Rows from block 4, named by matrix and row number. Rows with one number belong to one attention dimension. Each number is 200 + 40 x the weight over its row's rms, rounded and kept within 0 to 999. All counts start at 0. After the name is the row's rms in percent of the matrix's.
# q: attention query (model.blocks.4.attn.q.weight, 240x256), inputs 172-255
# k: attention key (model.blocks.4.attn.k.weight, 240x256), inputs 172-255
q.71,062,228,225,264,212,203,234,176,191,191,194,207,150,160,297,238,222,250,135,270,209,212,173,135,124,223,218,189,217,187,212,164,225,160,230,236,208,184,215,282,157,133,211,210,151,203,127,229,216,198,225,104,186,126,240,235,185,237,261,209,200,211,180,178,203,197,214,186,195,171,218,191,205,147,162,162,229,255,181,202,165,192,196,186,203
q.72,055,255,188,200,187,187,161,186,218,217,154,208,182,304,279,205,179,189,169,179,182,156,110,238,149,236,173,193,208,133,190,175,202,211,231,169,231,176,71,194,137,165,185,175,200,218,141,198,207,161,230,219,190,228,160,203,201,117,219,230,125,191,164,177,177,135,171,217,181,256,153,222,230,215,152,243,205,171,105,255,211,216,199,175,216
q.73,100,174,198,179,124,185,221,126,204,182,177,253,182,238,203,160,154,218,223,219,192,204,187,239,181,244,150,221,199,191,178,140,165,195,154,179,166,247,191,182,215,178,194,184,179,208,224,175,131,155,175,100,123,245,190,215,183,190,190,159,104,192,202,235,206,262,135,116,228,141,252,128,228,187,154,168,210,186,276,139,238,189,177,187,307
q.74,095,202,223,184,202,239,171,244,190,198,184,217,164,191,170,149,197,188,255,109,198,208,177,241,195,143,191,185,225,185,179,185,157,185,182,203,199,236,172,187,287,205,273,160,218,183,160,168,239,258,207,277,188,196,214,194,271,241,225,302,186,204,246,175,165,280,195,176,214,233,221,208,131,259,220,245,112,233,204,156,259,220,106,207,243
q.75,084,202,178,168,167,223,245,191,224,151,223,251,165,149,163,204,194,121,253,140,250,209,178,165,209,191,164,205,206,263,247,170,143,201,195,249,264,257,139,131,171,153,166,245,224,234,233,125,210,266,182,207,187,124,100,216,229,227,219,284,194,176,216,110,151,141,204,218,208,164,239,217,193,181,215,160,161,153,235,237,226,217,222,232,160
q.76,059,199,192,276,231,185,234,154,202,175,167,220,218,183,227,239,211,141,279,171,248,179,162,180,156,205,160,207,231,276,185,229,221,107,178,152,187,154,163,145,241,171,174,227,265,218,182,196,212,193,215,220,213,196,152,106,200,234,160,215,150,165,186,213,184,213,243,202,205,165,164,201,214,169,98,166,179,185,210,286,197,133,233,202,261
q.77,089,124,178,222,217,229,231,202,196,227,208,173,163,200,286,205,214,219,187,169,187,216,177,194,220,152,211,208,199,217,274,194,204,147,208,244,258,181,171,105,267,151,193,229,249,228,189,213,221,206,203,230,218,161,178,179,182,276,181,296,178,153,223,197,144,229,158,197,155,155,149,186,183,197,153,188,169,204,187,217,165,113,200,241,240
q.78,089,243,165,216,226,219,155,165,201,190,146,187,199,240,246,200,208,281,188,103,219,198,153,192,199,255,209,260,221,177,253,248,273,236,235,243,247,227,245,200,194,176,194,171,198,187,183,159,277,213,165,171,203,196,152,206,211,218,249,215,226,267,204,195,254,194,226,211,192,207,190,237,218,145,229,97,222,225,209,226,182,153,187,194,170
q.79,098,248,238,176,164,198,192,205,212,239,193,214,173,171,158,190,245,204,259,279,198,141,137,138,162,258,162,308,215,293,231,223,185,243,222,240,205,184,208,261,188,206,212,202,228,200,275,215,182,221,193,246,154,210,201,163,265,192,187,191,188,160,200,213,225,233,190,225,257,226,175,198,230,248,239,163,190,216,140,302,207,249,200,141,200
q.80,102,149,200,237,190,177,211,173,187,129,188,244,267,192,157,246,147,155,253,165,220,165,219,171,277,236,140,200,237,185,202,197,183,171,160,174,192,251,212,173,233,205,204,175,183,152,222,218,172,263,207,163,166,259,324,157,152,190,226,160,209,138,170,195,153,153,200,201,284,196,146,134,176,224,195,165,172,261,216,182,166,181,223,184,160
q.81,058,188,211,210,204,151,187,191,167,187,196,217,205,179,193,161,235,131,198,190,202,195,185,231,153,181,200,216,182,133,173,248,181,168,180,168,175,204,234,193,274,199,249,206,200,213,317,245,188,154,220,178,177,199,199,177,162,107,141,205,196,148,207,181,199,162,189,219,266,213,150,52,304,171,232,210,184,205,185,175,215,192,172,226,262
q.82,086,184,230,169,243,201,189,164,166,134,183,170,214,206,184,233,221,238,155,285,186,140,140,230,197,223,181,195,181,177,161,216,241,263,211,121,185,299,227,165,160,211,274,217,256,232,172,186,148,183,227,205,210,224,139,163,131,189,183,158,240,187,197,250,200,79,174,273,213,170,208,121,272,95,214,220,246,174,174,199,166,232,152,252,186
q.83,074,172,190,243,209,165,253,217,174,160,173,117,222,162,183,232,186,233,163,125,219,211,184,158,229,203,167,185,196,151,231,228,284,216,198,175,282,213,244,127,251,218,195,237,207,208,149,238,160,226,173,129,194,187,122,194,155,258,143,183,206,215,192,161,104,188,267,330,194,196,212,196,278,114,214,192,222,231,175,225,163,157,214,217,139
q.84,106,241,198,172,217,184,181,208,238,219,204,196,209,216,200,210,200,149,222,184,189,230,268,236,306,278,201,265,184,218,205,227,182,141,210,127,250,253,221,181,206,154,170,178,178,183,227,207,170,215,183,246,175,162,174,231,244,194,161,184,183,200,195,196,234,147,195,201,170,186,247,165,220,220,192,148,201,254,201,219,239,196,215,237,212
q.85,061,251,203,151,196,236,144,186,191,172,238,234,178,166,174,226,193,151,267,148,146,196,177,257,114,174,245,229,236,229,211,217,181,221,118,198,124,192,230,153,275,211,153,173,247,186,203,148,184,151,276,224,247,203,232,136,208,190,217,172,229,251,276,196,181,260,189,196,231,199,135,175,221,270,155,253,125,225,230,116,190,219,233,217,259
q.86,049,262,201,232,204,205,244,205,175,137,164,289,197,244,164,145,172,241,192,153,239,204,216,162,172,181,191,174,203,235,177,233,200,142,178,253,215,215,215,163,167,72,247,213,232,201,246,172,184,195,189,158,206,182,150,256,180,178,161,247,190,255,207,177,251,174,166,159,178,172,206,238,82,103,155,205,231,119,219,224,212,169,176,182,186
q.87,250,149,191,190,215,192,265,222,191,168,168,184,197,174,213,196,175,196,194,168,242,229,181,178,185,182,178,206,200,168,221,231,261,168,219,223,249,233,214,169,183,174,189,200,218,206,240,241,146,253,158,153,203,216,124,226,179,238,183,216,171,208,165,198,172,150,236,248,201,193,221,203,214,134,183,191,217,255,242,232,162,150,221,237,157
q.88,044,133,188,218,160,175,245,208,160,191,251,172,138,167,139,195,188,201,217,197,288,187,174,198,162,188,155,233,183,210,251,216,166,137,196,241,170,212,194,343,168,226,224,182,202,186,229,266,186,211,222,144,142,186,188,194,179,251,165,224,241,223,185,128,241,190,183,214,160,209,256,198,159,105,211,224,314,158,222,238,238,206,180,211,128
q.89,099,229,186,243,177,180,202,211,183,179,180,206,220,218,165,183,198,181,197,206,207,132,86,210,269,214,296,290,243,270,219,265,286,292,269,238,227,242,251,189,234,143,201,220,231,206,190,185,162,155,178,164,249,136,169,223,253,221,161,211,247,148,219,172,195,161,228,113,235,140,189,195,235,199,240,146,278,193,180,163,257,176,141,164,251
q.90,086,215,229,226,183,249,148,191,170,191,213,167,210,212,233,210,196,221,230,272,180,156,222,215,160,192,242,224,207,236,172,208,114,213,206,165,142,151,184,244,214,173,232,191,220,196,217,232,208,130,232,201,190,216,241,209,182,147,228,182,177,208,226,225,204,223,129,209,219,268,216,219,184,197,210,213,203,166,177,163,237,215,170,170,212
q.91,041,224,182,225,204,229,224,223,229,133,202,281,189,148,222,247,188,256,261,217,197,221,183,187,201,189,194,183,193,172,216,225,154,199,205,193,313,256,203,230,145,176,211,171,209,208,209,225,172,203,173,158,214,246,97,259,137,211,246,212,131,257,172,178,171,141,216,254,176,198,185,244,110,120,186,208,241,213,247,274,162,210,166,210,130
q.92,092,242,176,220,226,107,257,222,194,181,159,192,235,170,205,197,166,142,184,192,314,143,189,158,282,208,200,205,170,147,211,259,296,222,257,243,278,212,191,180,208,204,152,201,135,194,284,250,127,244,182,132,186,197,205,206,128,186,174,171,235,153,123,232,160,107,234,257,250,192,181,232,217,183,238,176,195,240,222,183,166,221,261,196,177
q.93,081,207,189,231,188,260,139,193,195,215,248,205,239,232,201,228,193,208,207,199,171,173,221,222,206,212,215,196,189,242,153,176,145,190,175,206,138,146,209,228,247,216,204,206,177,197,192,175,230,143,264,215,197,197,279,189,238,131,221,158,239,214,214,199,201,221,99,124,194,208,190,211,200,244,177,207,182,141,172,193,254,244,137,163,242
q.94,099,184,152,164,172,181,190,222,83,184,257,163,159,265,108,251,199,262,215,134,163,218,255,217,159,168,147,180,206,259,193,154,161,119,180,214,212,202,153,158,159,243,212,195,237,197,225,189,166,177,110,217,197,246,96,146,209,241,154,275,139,261,181,237,182,235,225,197,159,253,251,189,159,149,158,207,217,138,228,232,245,176,245,184,178
q.95,055,119,185,182,176,221,259,176,134,139,194,154,160,262,168,160,190,183,120,206,240,183,145,156,157,197,184,214,209,212,197,159,163,176,209,231,216,200,181,172,146,203,207,211,213,202,155,223,143,227,181,165,205,253,174,199,175,197,197,249,214,155,174,213,202,178,149,241,250,140,204,205,212,130,192,224,190,273,236,243,169,174,198,230,154
q.96,051,222,192,141,255,194,185,200,241,182,251,160,199,133,216,217,158,236,227,253,153,252,192,183,192,193,209,215,188,239,188,123,139,144,233,219,172,226,278,209,174,248,226,202,132,229,182,127,196,237,202,158,201,188,242,191,165,224,177,245,222,177,137,233,201,266,234,128,191,181,184,145,143,217,184,207,198,253,195,202,131,171,216,219,192
q.97,102,219,235,188,270,213,74,238,187,175,177,163,278,203,102,192,146,238,228,164,254,177,199,223,211,195,180,228,210,168,235,152,167,227,156,228,219,185,188,110,202,240,182,253,178,258,144,140,177,256,204,159,277,172,176,211,257,211,196,149,173,276,296,208,208,183,218,145,191,220,231,226,160,242,179,130,200,130,239,166,205,183,221,201,224
q.98,128,181,230,272,181,198,252,246,249,243,272,234,181,171,126,201,211,238,254,232,129,235,206,177,249,289,198,235,242,229,180,261,164,185,248,197,212,180,207,196,278,209,230,172,200,144,226,221,139,218,191,231,175,203,165,110,191,235,200,164,196,176,166,267,130,174,223,269,254,220,222,267,211,165,127,192,163,134,207,203,162,176,202,194,187
q.99,079,159,157,252,233,201,209,258,128,173,175,110,186,225,148,165,223,192,206,197,185,226,210,217,223,260,233,173,157,186,222,196,229,176,150,206,180,134,218,139,198,221,183,288,181,266,209,238,258,225,200,175,249,172,194,160,214,220,216,223,182,139,241,150,186,123,99,199,219,143,203,222,203,180,235,113,215,131,207,225,185,289,216,277,248
q.100,087,264,198,165,200,250,212,121,221,181,145,155,128,249,223,181,233,116,186,143,162,202,181,202,184,207,226,185,185,167,197,176,247,204,272,175,224,229,264,254,177,177,260,204,220,234,226,239,181,174,237,188,167,141,121,253,181,164,165,224,228,189,257,234,187,292,199,197,197,201,252,158,238,164,160,182,163,243,131,207,231,273,79,192,233
q.101,067,158,247,240,215,186,216,217,259,151,208,185,213,165,205,284,218,191,273,226,176,188,196,226,188,167,191,182,189,224,209,186,208,173,136,156,164,141,171,220,129,189,247,214,264,201,159,182,161,282,175,242,263,225,250,192,165,177,209,244,205,226,185,249,193,187,184,228,211,175,228,243,269,234,225,193,246,169,163,233,179,206,178,178,112
q.102,132,179,167,269,196,142,176,175,178,171,224,183,262,222,139,256,106,271,237,165,225,185,194,245,224,281,312,262,171,244,258,185,196,232,194,186,227,245,227,160,144,124,189,253,193,267,140,171,192,265,187,205,210,253,207,228,244,202,197,200,238,215,227,186,231,210,169,185,160,202,198,201,196,208,223,169,243,224,200,215,205,171,177,254,150
q.103,068,143,188,175,199,134,163,128,259,268,197,201,230,226,216,260,137,252,230,134,261,215,168,173,207,174,229,211,198,228,216,272,170,267,176,207,128,187,161,206,163,198,195,175,184,166,123,156,136,233,236,211,98,193,227,293,228,254,197,207,193,183,125,203,228,192,224,182,346,168,147,202,148,162,254,151,224,233,249,205,219,179,124,198,199
q.104,185,147,180,195,231,169,186,195,103,199,257,257,227,181,196,238,171,257,205,154,179,151,152,204,179,167,176,152,188,181,275,122,136,250,132,198,153,192,176,137,177,214,227,270,272,265,182,183,277,239,203,179,307,262,214,228,224,137,212,143,155,215,272,196,209,184,119,136,166,168,243,235,206,185,236,142,155,218,246,201,210,157,260,233,214
q.105,089,188,271,172,164,307,206,207,235,173,209,148,182,161,239,126,263,123,138,234,152,243,194,244,222,202,266,179,253,255,210,210,226,222,209,154,186,223,201,253,245,234,207,113,160,154,230,211,240,210,218,221,196,119,257,213,211,188,181,217,245,191,172,246,184,215,151,174,143,175,158,195,256,275,174,228,159,163,145,290,186,243,238,176,156
q.106,048,160,218,285,229,209,173,251,228,206,219,189,219,268,258,217,243,212,119,183,159,201,254,196,196,204,144,146,170,200,140,313,219,194,234,149,160,199,200,189,157,171,205,184,201,199,173,147,243,217,243,223,130,109,210,233,149,274,168,167,142,99,227,191,206,241,174,160,177,191,215,129,154,205,226,173,122,120,216,185,193,168,213,180,160
q.107,098,168,249,225,163,174,226,200,155,224,166,252,208,124,228,153,195,188,185,198,163,190,210,238,165,229,275,238,216,224,233,239,261,244,245,140,186,259,191,274,200,228,265,161,247,203,217,220,164,177,195,176,174,218,209,199,194,173,177,213,202,196,214,296,177,249,213,268,149,199,127,197,185,228,180,222,166,246,134,154,177,220,113,248,153
q.108,052,176,162,298,185,225,231,223,204,223,157,165,233,190,171,252,248,213,223,296,151,178,172,237,264,161,196,245,207,148,217,202,218,154,127,185,301,220,277,150,253,194,106,262,264,225,230,208,196,172,178,178,244,136,159,214,199,258,195,206,190,224,152,180,191,139,181,188,151,135,141,274,209,306,234,137,232,185,212,160,169,274,263,209,188
q.109,063,225,190,212,250,293,191,200,163,169,167,115,236,174,127,185,170,248,195,206,261,203,170,200,233,211,230,245,215,244,214,167,254,133,211,306,267,142,250,164,210,230,151,217,211,210,176,210,221,246,155,166,258,223,258,245,146,201,171,228,208,204,152,196,131,171,251,200,226,302,182,213,201,201,214,217,201,244,152,165,204,245,328,191,233
q.110,055,182,210,179,199,280,164,144,205,181,191,214,167,296,222,181,179,249,187,151,213,166,204,225,186,193,224,178,215,214,199,120,249,208,238,231,212,181,204,242,182,218,217,180,219,170,205,204,121,236,182,285,155,174,197,165,226,185,187,183,199,224,172,242,265,244,238,119,130,179,259,217,190,279,237,171,171,186,160,232,255,312,143,209,219
q.111,105,243,139,181,171,174,228,292,231,214,173,183,180,167,225,168,153,121,273,185,209,251,258,225,283,242,185,182,104,128,175,188,233,177,169,173,271,191,206,269,153,234,188,231,182,239,210,219,195,197,191,129,138,192,169,262,210,139,180,253,210,223,182,192,235,193,144,185,223,218,208,138,187,182,280,192,201,237,215,213,212,242,217,216,185
k.71,059,157,237,227,229,169,249,205,202,177,206,204,212,256,185,222,209,197,262,209,279,156,169,205,174,156,181,251,193,225,221,219,211,196,186,151,200,174,224,227,186,194,186,212,239,189,196,248,150,148,214,243,187,222,206,156,160,203,196,165,167,206,134,291,223,138,178,178,167,191,249,181,263,249,124,205,194,137,259,243,234,203,216,134,163
k.72,061,244,203,184,188,175,223,204,232,186,211,233,187,205,116,202,202,264,168,219,186,169,176,152,194,145,144,191,238,241,166,147,171,246,216,170,180,238,232,167,216,191,195,188,134,167,171,138,191,189,242,238,191,167,309,159,240,257,159,155,211,202,197,206,240,200,151,186,182,198,266,229,79,218,161,136,236,242,226,241,255,202,192,160,239
k.73,129,121,194,233,164,164,234,280,176,211,210,238,197,125,226,220,134,205,161,189,227,204,224,215,177,198,173,158,170,184,252,183,121,188,120,215,230,213,125,178,240,246,113,187,186,195,204,196,243,214,159,215,207,197,184,206,121,179,204,227,169,246,120,204,160,207,181,244,181,300,144,231,182,171,218,220,226,238,248,228,207,221,205,160,261
k.74,083,192,158,197,186,237,192,131,302,236,185,178,196,250,180,205,157,184,182,207,196,251,217,197,212,224,163,178,207,204,213,190,165,149,249,178,176,215,209,181,216,192,166,181,172,170,227,238,159,214,214,207,250,230,175,240,168,135,202,198,194,180,193,170,291,137,197,198,148,196,200,242,181,152,163,192,163,215,165,199,190,214,162,273,173
k.75,077,150,247,165,219,176,198,196,207,256,175,114,261,230,228,236,169,287,124,207,248,173,138,194,163,150,231,207,216,237,257,231,212,207,199,212,202,195,218,233,220,234,181,220,146,151,177,257,170,192,139,185,223,229,238,181,140,179,253,146,204,178,173,220,201,135,203,256,263,138,168,194,263,288,207,151,238,203,226,174,198,157,259,217,178
k.76,061,177,234,207,193,198,201,195,201,201,215,185,111,204,202,217,150,152,196,205,156,184,153,185,172,165,186,223,169,147,208,113,173,202,208,238,208,282,217,220,186,257,238,295,230,260,242,206,184,249,152,165,232,214,264,210,202,197,203,180,197,243,237,224,202,264,227,184,160,199,234,198,197,196,210,195,223,180,229,137,175,138,268,194,146
k.77,091,205,196,144,232,189,173,167,183,231,196,191,230,237,231,278,207,198,205,217,191,198,169,216,169,221,183,234,222,294,197,260,227,257,284,273,170,176,285,222,248,247,195,199,206,211,146,194,129,193,183,183,205,205,256,191,172,160,213,213,206,196,217,201,207,194,187,198,180,154,198,255,161,236,124,212,200,192,189,215,258,203,183,214,173
k.78,136,231,192,267,205,200,176,226,140,251,211,226,187,205,207,219,264,209,118,302,159,123,124,204,239,220,223,245,237,269,288,213,252,279,279,205,259,173,223,210,159,141,267,204,251,206,217,173,242,152,172,240,255,152,223,193,199,196,196,242,240,191,227,193,174,142,175,167,225,237,143,210,223,214,176,180,218,190,175,203,237,202,210,242,219
k.79,128,211,183,221,186,128,248,197,249,151,148,178,163,226,143,255,165,209,214,136,310,173,141,137,199,253,236,286,219,209,238,273,205,270,203,227,223,241,226,255,250,219,232,175,120,196,183,163,158,215,194,190,215,132,242,159,230,288,176,212,286,201,152,141,181,161,207,249,218,188,239,201,230,185,190,164,262,183,233,199,185,224,188,161,174
k.80,108,210,211,173,186,217,228,222,245,238,173,246,197,186,202,192,169,254,176,212,210,188,199,183,215,188,219,224,210,160,216,183,191,154,211,201,177,200,134,128,180,247,139,217,250,183,188,224,204,252,234,205,206,204,201,230,130,153,163,157,184,153,126,154,226,212,183,242,243,203,214,194,184,170,183,178,173,128,184,166,172,204,222,223,195
k.81,060,176,192,190,173,270,230,135,206,212,191,230,164,166,222,240,242,291,206,213,176,183,192,177,187,148,172,219,182,154,205,199,118,284,215,158,150,211,160,174,206,226,237,179,215,204,197,136,212,220,224,252,255,246,225,244,179,234,214,204,171,279,158,244,236,224,192,239,175,191,170,231,150,208,197,248,233,275,253,127,269,175,214,203,221
k.82,095,208,247,242,207,205,206,189,216,240,172,154,210,144,254,207,283,232,263,117,207,130,184,156,190,179,168,182,205,213,218,257,201,188,220,275,176,103,109,140,217,203,250,217,208,189,260,166,215,224,218,245,209,208,143,183,117,177,141,184,179,221,225,247,130,183,244,226,171,189,150,194,228,224,219,167,248,251,167,204,254,152,222,221,250
k.83,067,169,267,214,190,284,232,201,193,192,238,132,205,210,200,214,266,203,265,212,226,228,202,226,179,277,207,227,151,192,210,137,218,187,204,220,240,186,227,175,155,195,175,244,291,268,231,173,212,294,171,233,202,194,142,184,186,201,142,227,205,268,143,222,186,200,177,183,247,132,228,142,227,207,167,142,266,201,212,257,148,167,230,222,182
k.84,186,223,199,190,205,230,160,170,225,150,182,179,210,219,191,173,215,181,171,148,185,224,249,277,305,269,245,212,204,176,253,138,176,129,213,159,259,185,205,169,217,185,230,170,175,178,206,215,208,173,194,230,200,202,241,200,225,155,195,213,219,218,166,161,232,201,201,141,198,196,252,206,224,192,237,134,189,217,188,179,211,175,218,249,176
k.85,065,218,186,206,214,259,218,234,214,179,226,187,159,272,194,151,193,219,249,226,112,195,197,196,184,189,205,196,208,205,148,189,217,187,238,205,199,237,198,166,169,188,266,223,250,191,158,189,176,267,168,201,207,208,125,230,200,196,230,211,119,177,224,244,224,119,170,228,198,207,220,177,198,160,239,254,220,165,194,232,238,156,157,183,199
k.86,059,156,199,165,197,212,179,222,198,238,213,178,285,221,159,230,134,102,171,179,148,169,166,253,167,212,217,249,237,195,204,160,169,210,188,209,173,208,142,236,245,224,145,224,169,205,229,172,179,222,198,179,195,176,264,248,176,184,237,171,118,187,217,237,208,248,202,221,172,292,190,193,227,264,170,192,201,227,270,118,293,172,129,215,290
k.87,066,206,250,217,151,241,199,221,228,175,174,172,175,197,159,260,184,235,178,203,250,188,219,138,245,230,138,238,188,188,215,205,244,227,198,223,321,171,251,259,200,238,120,217,165,228,249,181,215,159,170,219,190,193,188,216,169,206,165,223,147,196,105,214,172,204,232,284,165,193,219,219,183,159,196,174,230,152,153,251,247,218,227,144,224
k.88,047,168,166,177,240,195,259,232,167,202,178,197,113,239,228,154,156,205,264,247,245,162,189,224,182,153,207,134,211,164,149,161,256,245,141,192,181,221,213,150,195,123,151,205,97,216,218,190,214,106,214,217,223,155,170,242,191,219,261,181,198,185,150,248,199,230,211,192,225,160,167,202,228,209,190,150,217,155,253,159,248,237,271,191,274
k.89,153,175,209,195,163,233,173,156,180,190,184,190,219,183,205,205,150,219,211,147,184,115,106,199,214,253,274,297,241,250,263,261,271,247,249,298,178,208,228,168,284,211,222,200,284,192,267,189,169,153,197,192,239,197,184,230,205,200,269,192,229,174,176,226,201,252,147,188,231,213,157,203,194,223,252,150,190,243,173,187,218,207,141,183,232
k.90,063,230,216,217,184,181,176,137,240,208,249,259,163,207,186,202,145,219,211,141,151,185,137,201,152,158,166,165,230,215,201,191,150,218,237,221,153,228,166,159,267,233,155,156,162,187,154,111,205,169,244,266,206,190,248,155,234,257,232,208,185,212,247,152,282,162,175,171,173,235,199,189,126,165,207,148,173,222,266,119,229,213,92,175,296
k.91,048,190,179,221,233,232,172,154,156,191,241,140,240,206,134,159,151,217,131,237,140,150,174,192,167,176,208,212,164,211,215,217,242,168,263,226,43,233,193,135,244,225,167,206,231,235,166,127,187,183,232,197,230,260,241,158,197,203,273,148,203,242,216,206,237,202,165,179,271,231,227,154,210,183,259,163,232,218,217,136,231,151,195,198,170
k.92,093,107,225,235,169,189,199,232,216,205,175,134,268,198,187,215,224,326,215,134,252,148,163,151,219,240,163,269,163,219,221,192,186,142,224,248,234,203,252,244,156,205,159,196,243,217,186,233,167,218,208,181,164,248,120,161,167,209,140,174,216,261,136,238,171,188,231,265,215,169,200,211,168,179,209,152,243,243,206,240,179,187,246,186,165
k.93,055,269,230,179,250,157,198,133,146,233,231,236,205,223,177,150,169,197,203,157,156,163,208,197,106,136,206,164,167,132,194,49,167,221,219,194,148,251,161,193,233,153,249,227,210,235,188,163,246,237,147,220,206,208,201,195,164,264,205,174,219,168,257,140,237,208,221,214,218,214,184,201,208,209,197,179,188,183,209,139,190,209,194,198,193
k.94,102,212,213,158,216,218,210,181,237,172,232,187,206,232,208,178,146,166,130,150,173,270,199,236,159,164,249,217,197,210,216,174,174,191,174,124,187,223,127,223,239,209,182,214,121,238,146,201,197,201,227,193,192,169,185,222,210,206,258,212,152,120,239,171,262,294,167,168,212,144,207,311,242,217,146,165,226,227,256,146,194,142,212,207,217
k.95,061,125,261,270,225,202,218,219,214,237,193,170,156,141,234,194,222,250,252,184,227,181,173,212,201,208,162,144,176,213,232,246,196,194,156,201,261,203,170,152,153,151,224,239,175,221,220,238,182,241,155,206,197,162,129,139,116,195,203,213,222,215,200,192,169,238,252,178,233,91,148,235,249,222,267,124,244,192,169,265,202,158,189,216,194
k.96,061,193,176,150,201,152,143,278,214,233,201,213,226,168,158,258,125,157,209,126,213,158,207,232,225,157,165,194,107,212,192,197,178,161,159,208,192,231,201,178,113,225,235,261,214,258,217,200,179,173,220,214,153,246,289,205,255,211,231,165,193,217,122,127,233,221,267,200,244,198,268,225,231,180,233,196,238,130,240,211,154,168,235,167,249
k.97,127,183,133,173,189,132,158,182,121,165,139,209,226,224,195,225,146,194,191,125,260,142,223,220,191,136,155,212,192,146,230,143,166,189,116,217,160,190,151,184,232,164,201,205,230,216,199,236,235,196,246,224,171,239,179,212,216,149,170,203,224,238,204,145,240,216,156,188,175,226,197,142,188,299,296,154,230,178,220,165,228,217,213,224,255
k.98,141,190,336,216,212,258,208,263,305,188,241,207,135,180,210,224,242,209,210,246,178,241,226,207,176,267,204,273,266,218,221,226,176,153,154,162,262,188,170,197,154,260,212,141,202,84,208,200,154,212,150,259,209,214,196,180,138,239,164,172,170,178,94,216,130,192,165,227,229,183,191,167,239,200,105,226,142,188,235,242,166,196,233,152,124
k.99,089,141,122,195,119,202,161,248,154,215,94,240,214,125,195,222,222,182,247,181,194,222,238,233,231,246,217,157,191,165,247,154,294,147,179,149,289,182,252,175,184,237,178,176,181,203,198,238,215,241,251,195,134,240,176,244,195,195,182,214,192,198,141,209,161,213,219,249,138,174,217,188,154,200,276,133,150,255,242,171,226,223,238,256,138
k.100,090,167,168,189,140,200,205,201,215,202,100,181,173,204,158,215,151,173,175,161,250,155,204,222,153,156,236,156,207,183,199,237,276,162,219,173,202,217,212,275,225,208,200,166,214,196,180,165,219,147,193,220,164,157,220,164,292,175,221,228,263,197,175,112,216,250,220,200,212,159,259,212,184,260,205,220,241,183,123,183,260,268,163,169,237
k.101,083,229,193,257,247,208,115,138,182,120,185,198,191,215,157,212,165,206,184,206,252,221,199,189,142,166,147,174,176,139,255,144,162,140,223,146,140,215,235,167,232,219,242,181,164,168,188,157,225,206,173,224,153,226,180,175,235,173,178,219,250,206,199,176,203,198,291,199,233,242,191,200,294,222,260,208,161,151,215,215,142,250,225,271,209
k.102,125,188,172,187,226,164,201,175,125,215,197,189,190,199,174,244,184,183,277,183,171,195,268,236,275,330,197,280,173,230,240,162,197,253,191,198,210,173,174,177,223,109,242,214,270,286,187,254,155,219,251,233,209,237,178,221,221,189,223,153,233,220,243,192,231,223,216,206,193,264,188,255,167,199,198,184,170,207,202,161,178,176,225,301,155
k.103,088,210,229,153,271,216,149,215,247,203,256,143,154,139,198,117,141,188,171,228,221,218,172,210,217,243,244,258,243,235,228,249,204,170,270,262,128,186,181,181,172,152,180,140,183,124,176,176,175,215,171,239,211,162,275,128,199,242,208,191,236,145,193,176,181,257,228,158,263,197,131,238,269,134,146,238,231,137,237,227,216,142,220,181,237
k.104,125,141,260,177,218,332,171,196,194,268,310,116,129,172,200,182,161,244,189,234,170,171,157,195,149,158,181,209,231,202,206,152,159,236,203,218,265,233,196,199,195,235,187,197,194,169,211,246,226,217,192,184,232,231,245,244,217,176,201,122,144,185,200,231,199,197,168,176,103,228,192,201,172,220,172,260,166,203,254,200,204,207,259,190,213
k.105,082,146,177,219,180,226,199,259,155,192,197,191,199,190,173,79,311,202,235,171,177,260,218,239,194,234,314,211,189,171,217,174,188,145,241,141,145,200,176,229,234,236,314,226,184,217,238,208,247,158,157,252,175,209,219,129,210,171,218,231,144,160,245,256,201,184,206,269,142,180,192,200,149,133,217,261,150,266,124,231,184,222,114,233,209
k.106,055,131,189,276,210,224,161,220,224,266,253,135,208,169,194,137,164,232,241,211,209,214,232,240,163,196,224,128,220,195,183,199,207,218,199,191,178,226,134,168,174,178,214,215,183,199,207,158,198,152,206,237,215,148,219,139,194,244,163,192,167,140,164,73,181,209,176,175,168,144,183,247,111,228,143,173,134,116,253,254,188,176,198,170,236
k.107,109,183,210,233,229,248,202,189,296,245,208,236,155,242,201,195,238,236,195,253,189,208,204,157,194,178,234,248,256,302,223,285,243,247,227,243,246,178,166,182,193,243,166,142,221,96,150,207,186,158,156,264,169,170,204,188,193,218,214,233,193,146,140,201,200,186,252,243,198,170,172,235,182,230,178,256,211,222,195,241,189,222,193,155,187
k.108,059,198,160,230,189,209,214,180,89,193,114,154,283,205,186,200,232,125,170,147,254,193,226,243,180,222,195,183,147,160,257,134,179,238,187,233,265,189,226,176,199,184,223,248,205,286,271,250,284,157,198,193,178,213,175,229,202,146,148,207,180,244,271,213,166,198,210,229,190,170,183,193,185,129,353,176,148,211,199,218,201,215,205,272,179
k.109,074,148,178,216,212,183,249,221,146,120,141,296,234,178,238,133,240,255,203,137,193,171,244,222,229,199,180,170,191,193,239,141,196,212,205,271,242,165,171,205,275,196,225,222,259,232,253,304,222,180,134,169,170,184,158,177,105,127,163,262,217,208,146,252,185,162,198,248,156,199,166,103,235,194,279,228,239,214,158,241,188,230,313,175,204
k.110,097,259,285,175,255,230,182,224,234,178,166,144,121,163,181,156,272,204,206,247,194,205,179,176,183,218,192,266,261,228,198,190,205,173,270,231,175,217,212,248,192,207,190,135,221,95,215,170,167,171,145,203,179,198,223,163,169,219,169,192,188,195,161,312,146,186,253,161,197,174,126,161,221,190,96,304,222,187,218,202,188,238,186,187,223
k.111,100,232,229,168,121,167,250,249,237,190,153,135,150,191,156,178,237,204,257,170,253,238,243,206,265,180,159,189,181,239,146,330,299,124,225,161,224,177,365,259,182,229,236,131,105,165,184,167,177,180,205,224,114,177,205,163,250,191,165,205,210,266,120,130,187,227,234,221,213,168,232,180,237,146,228,217,160,245,156,245,163,245,168,150,178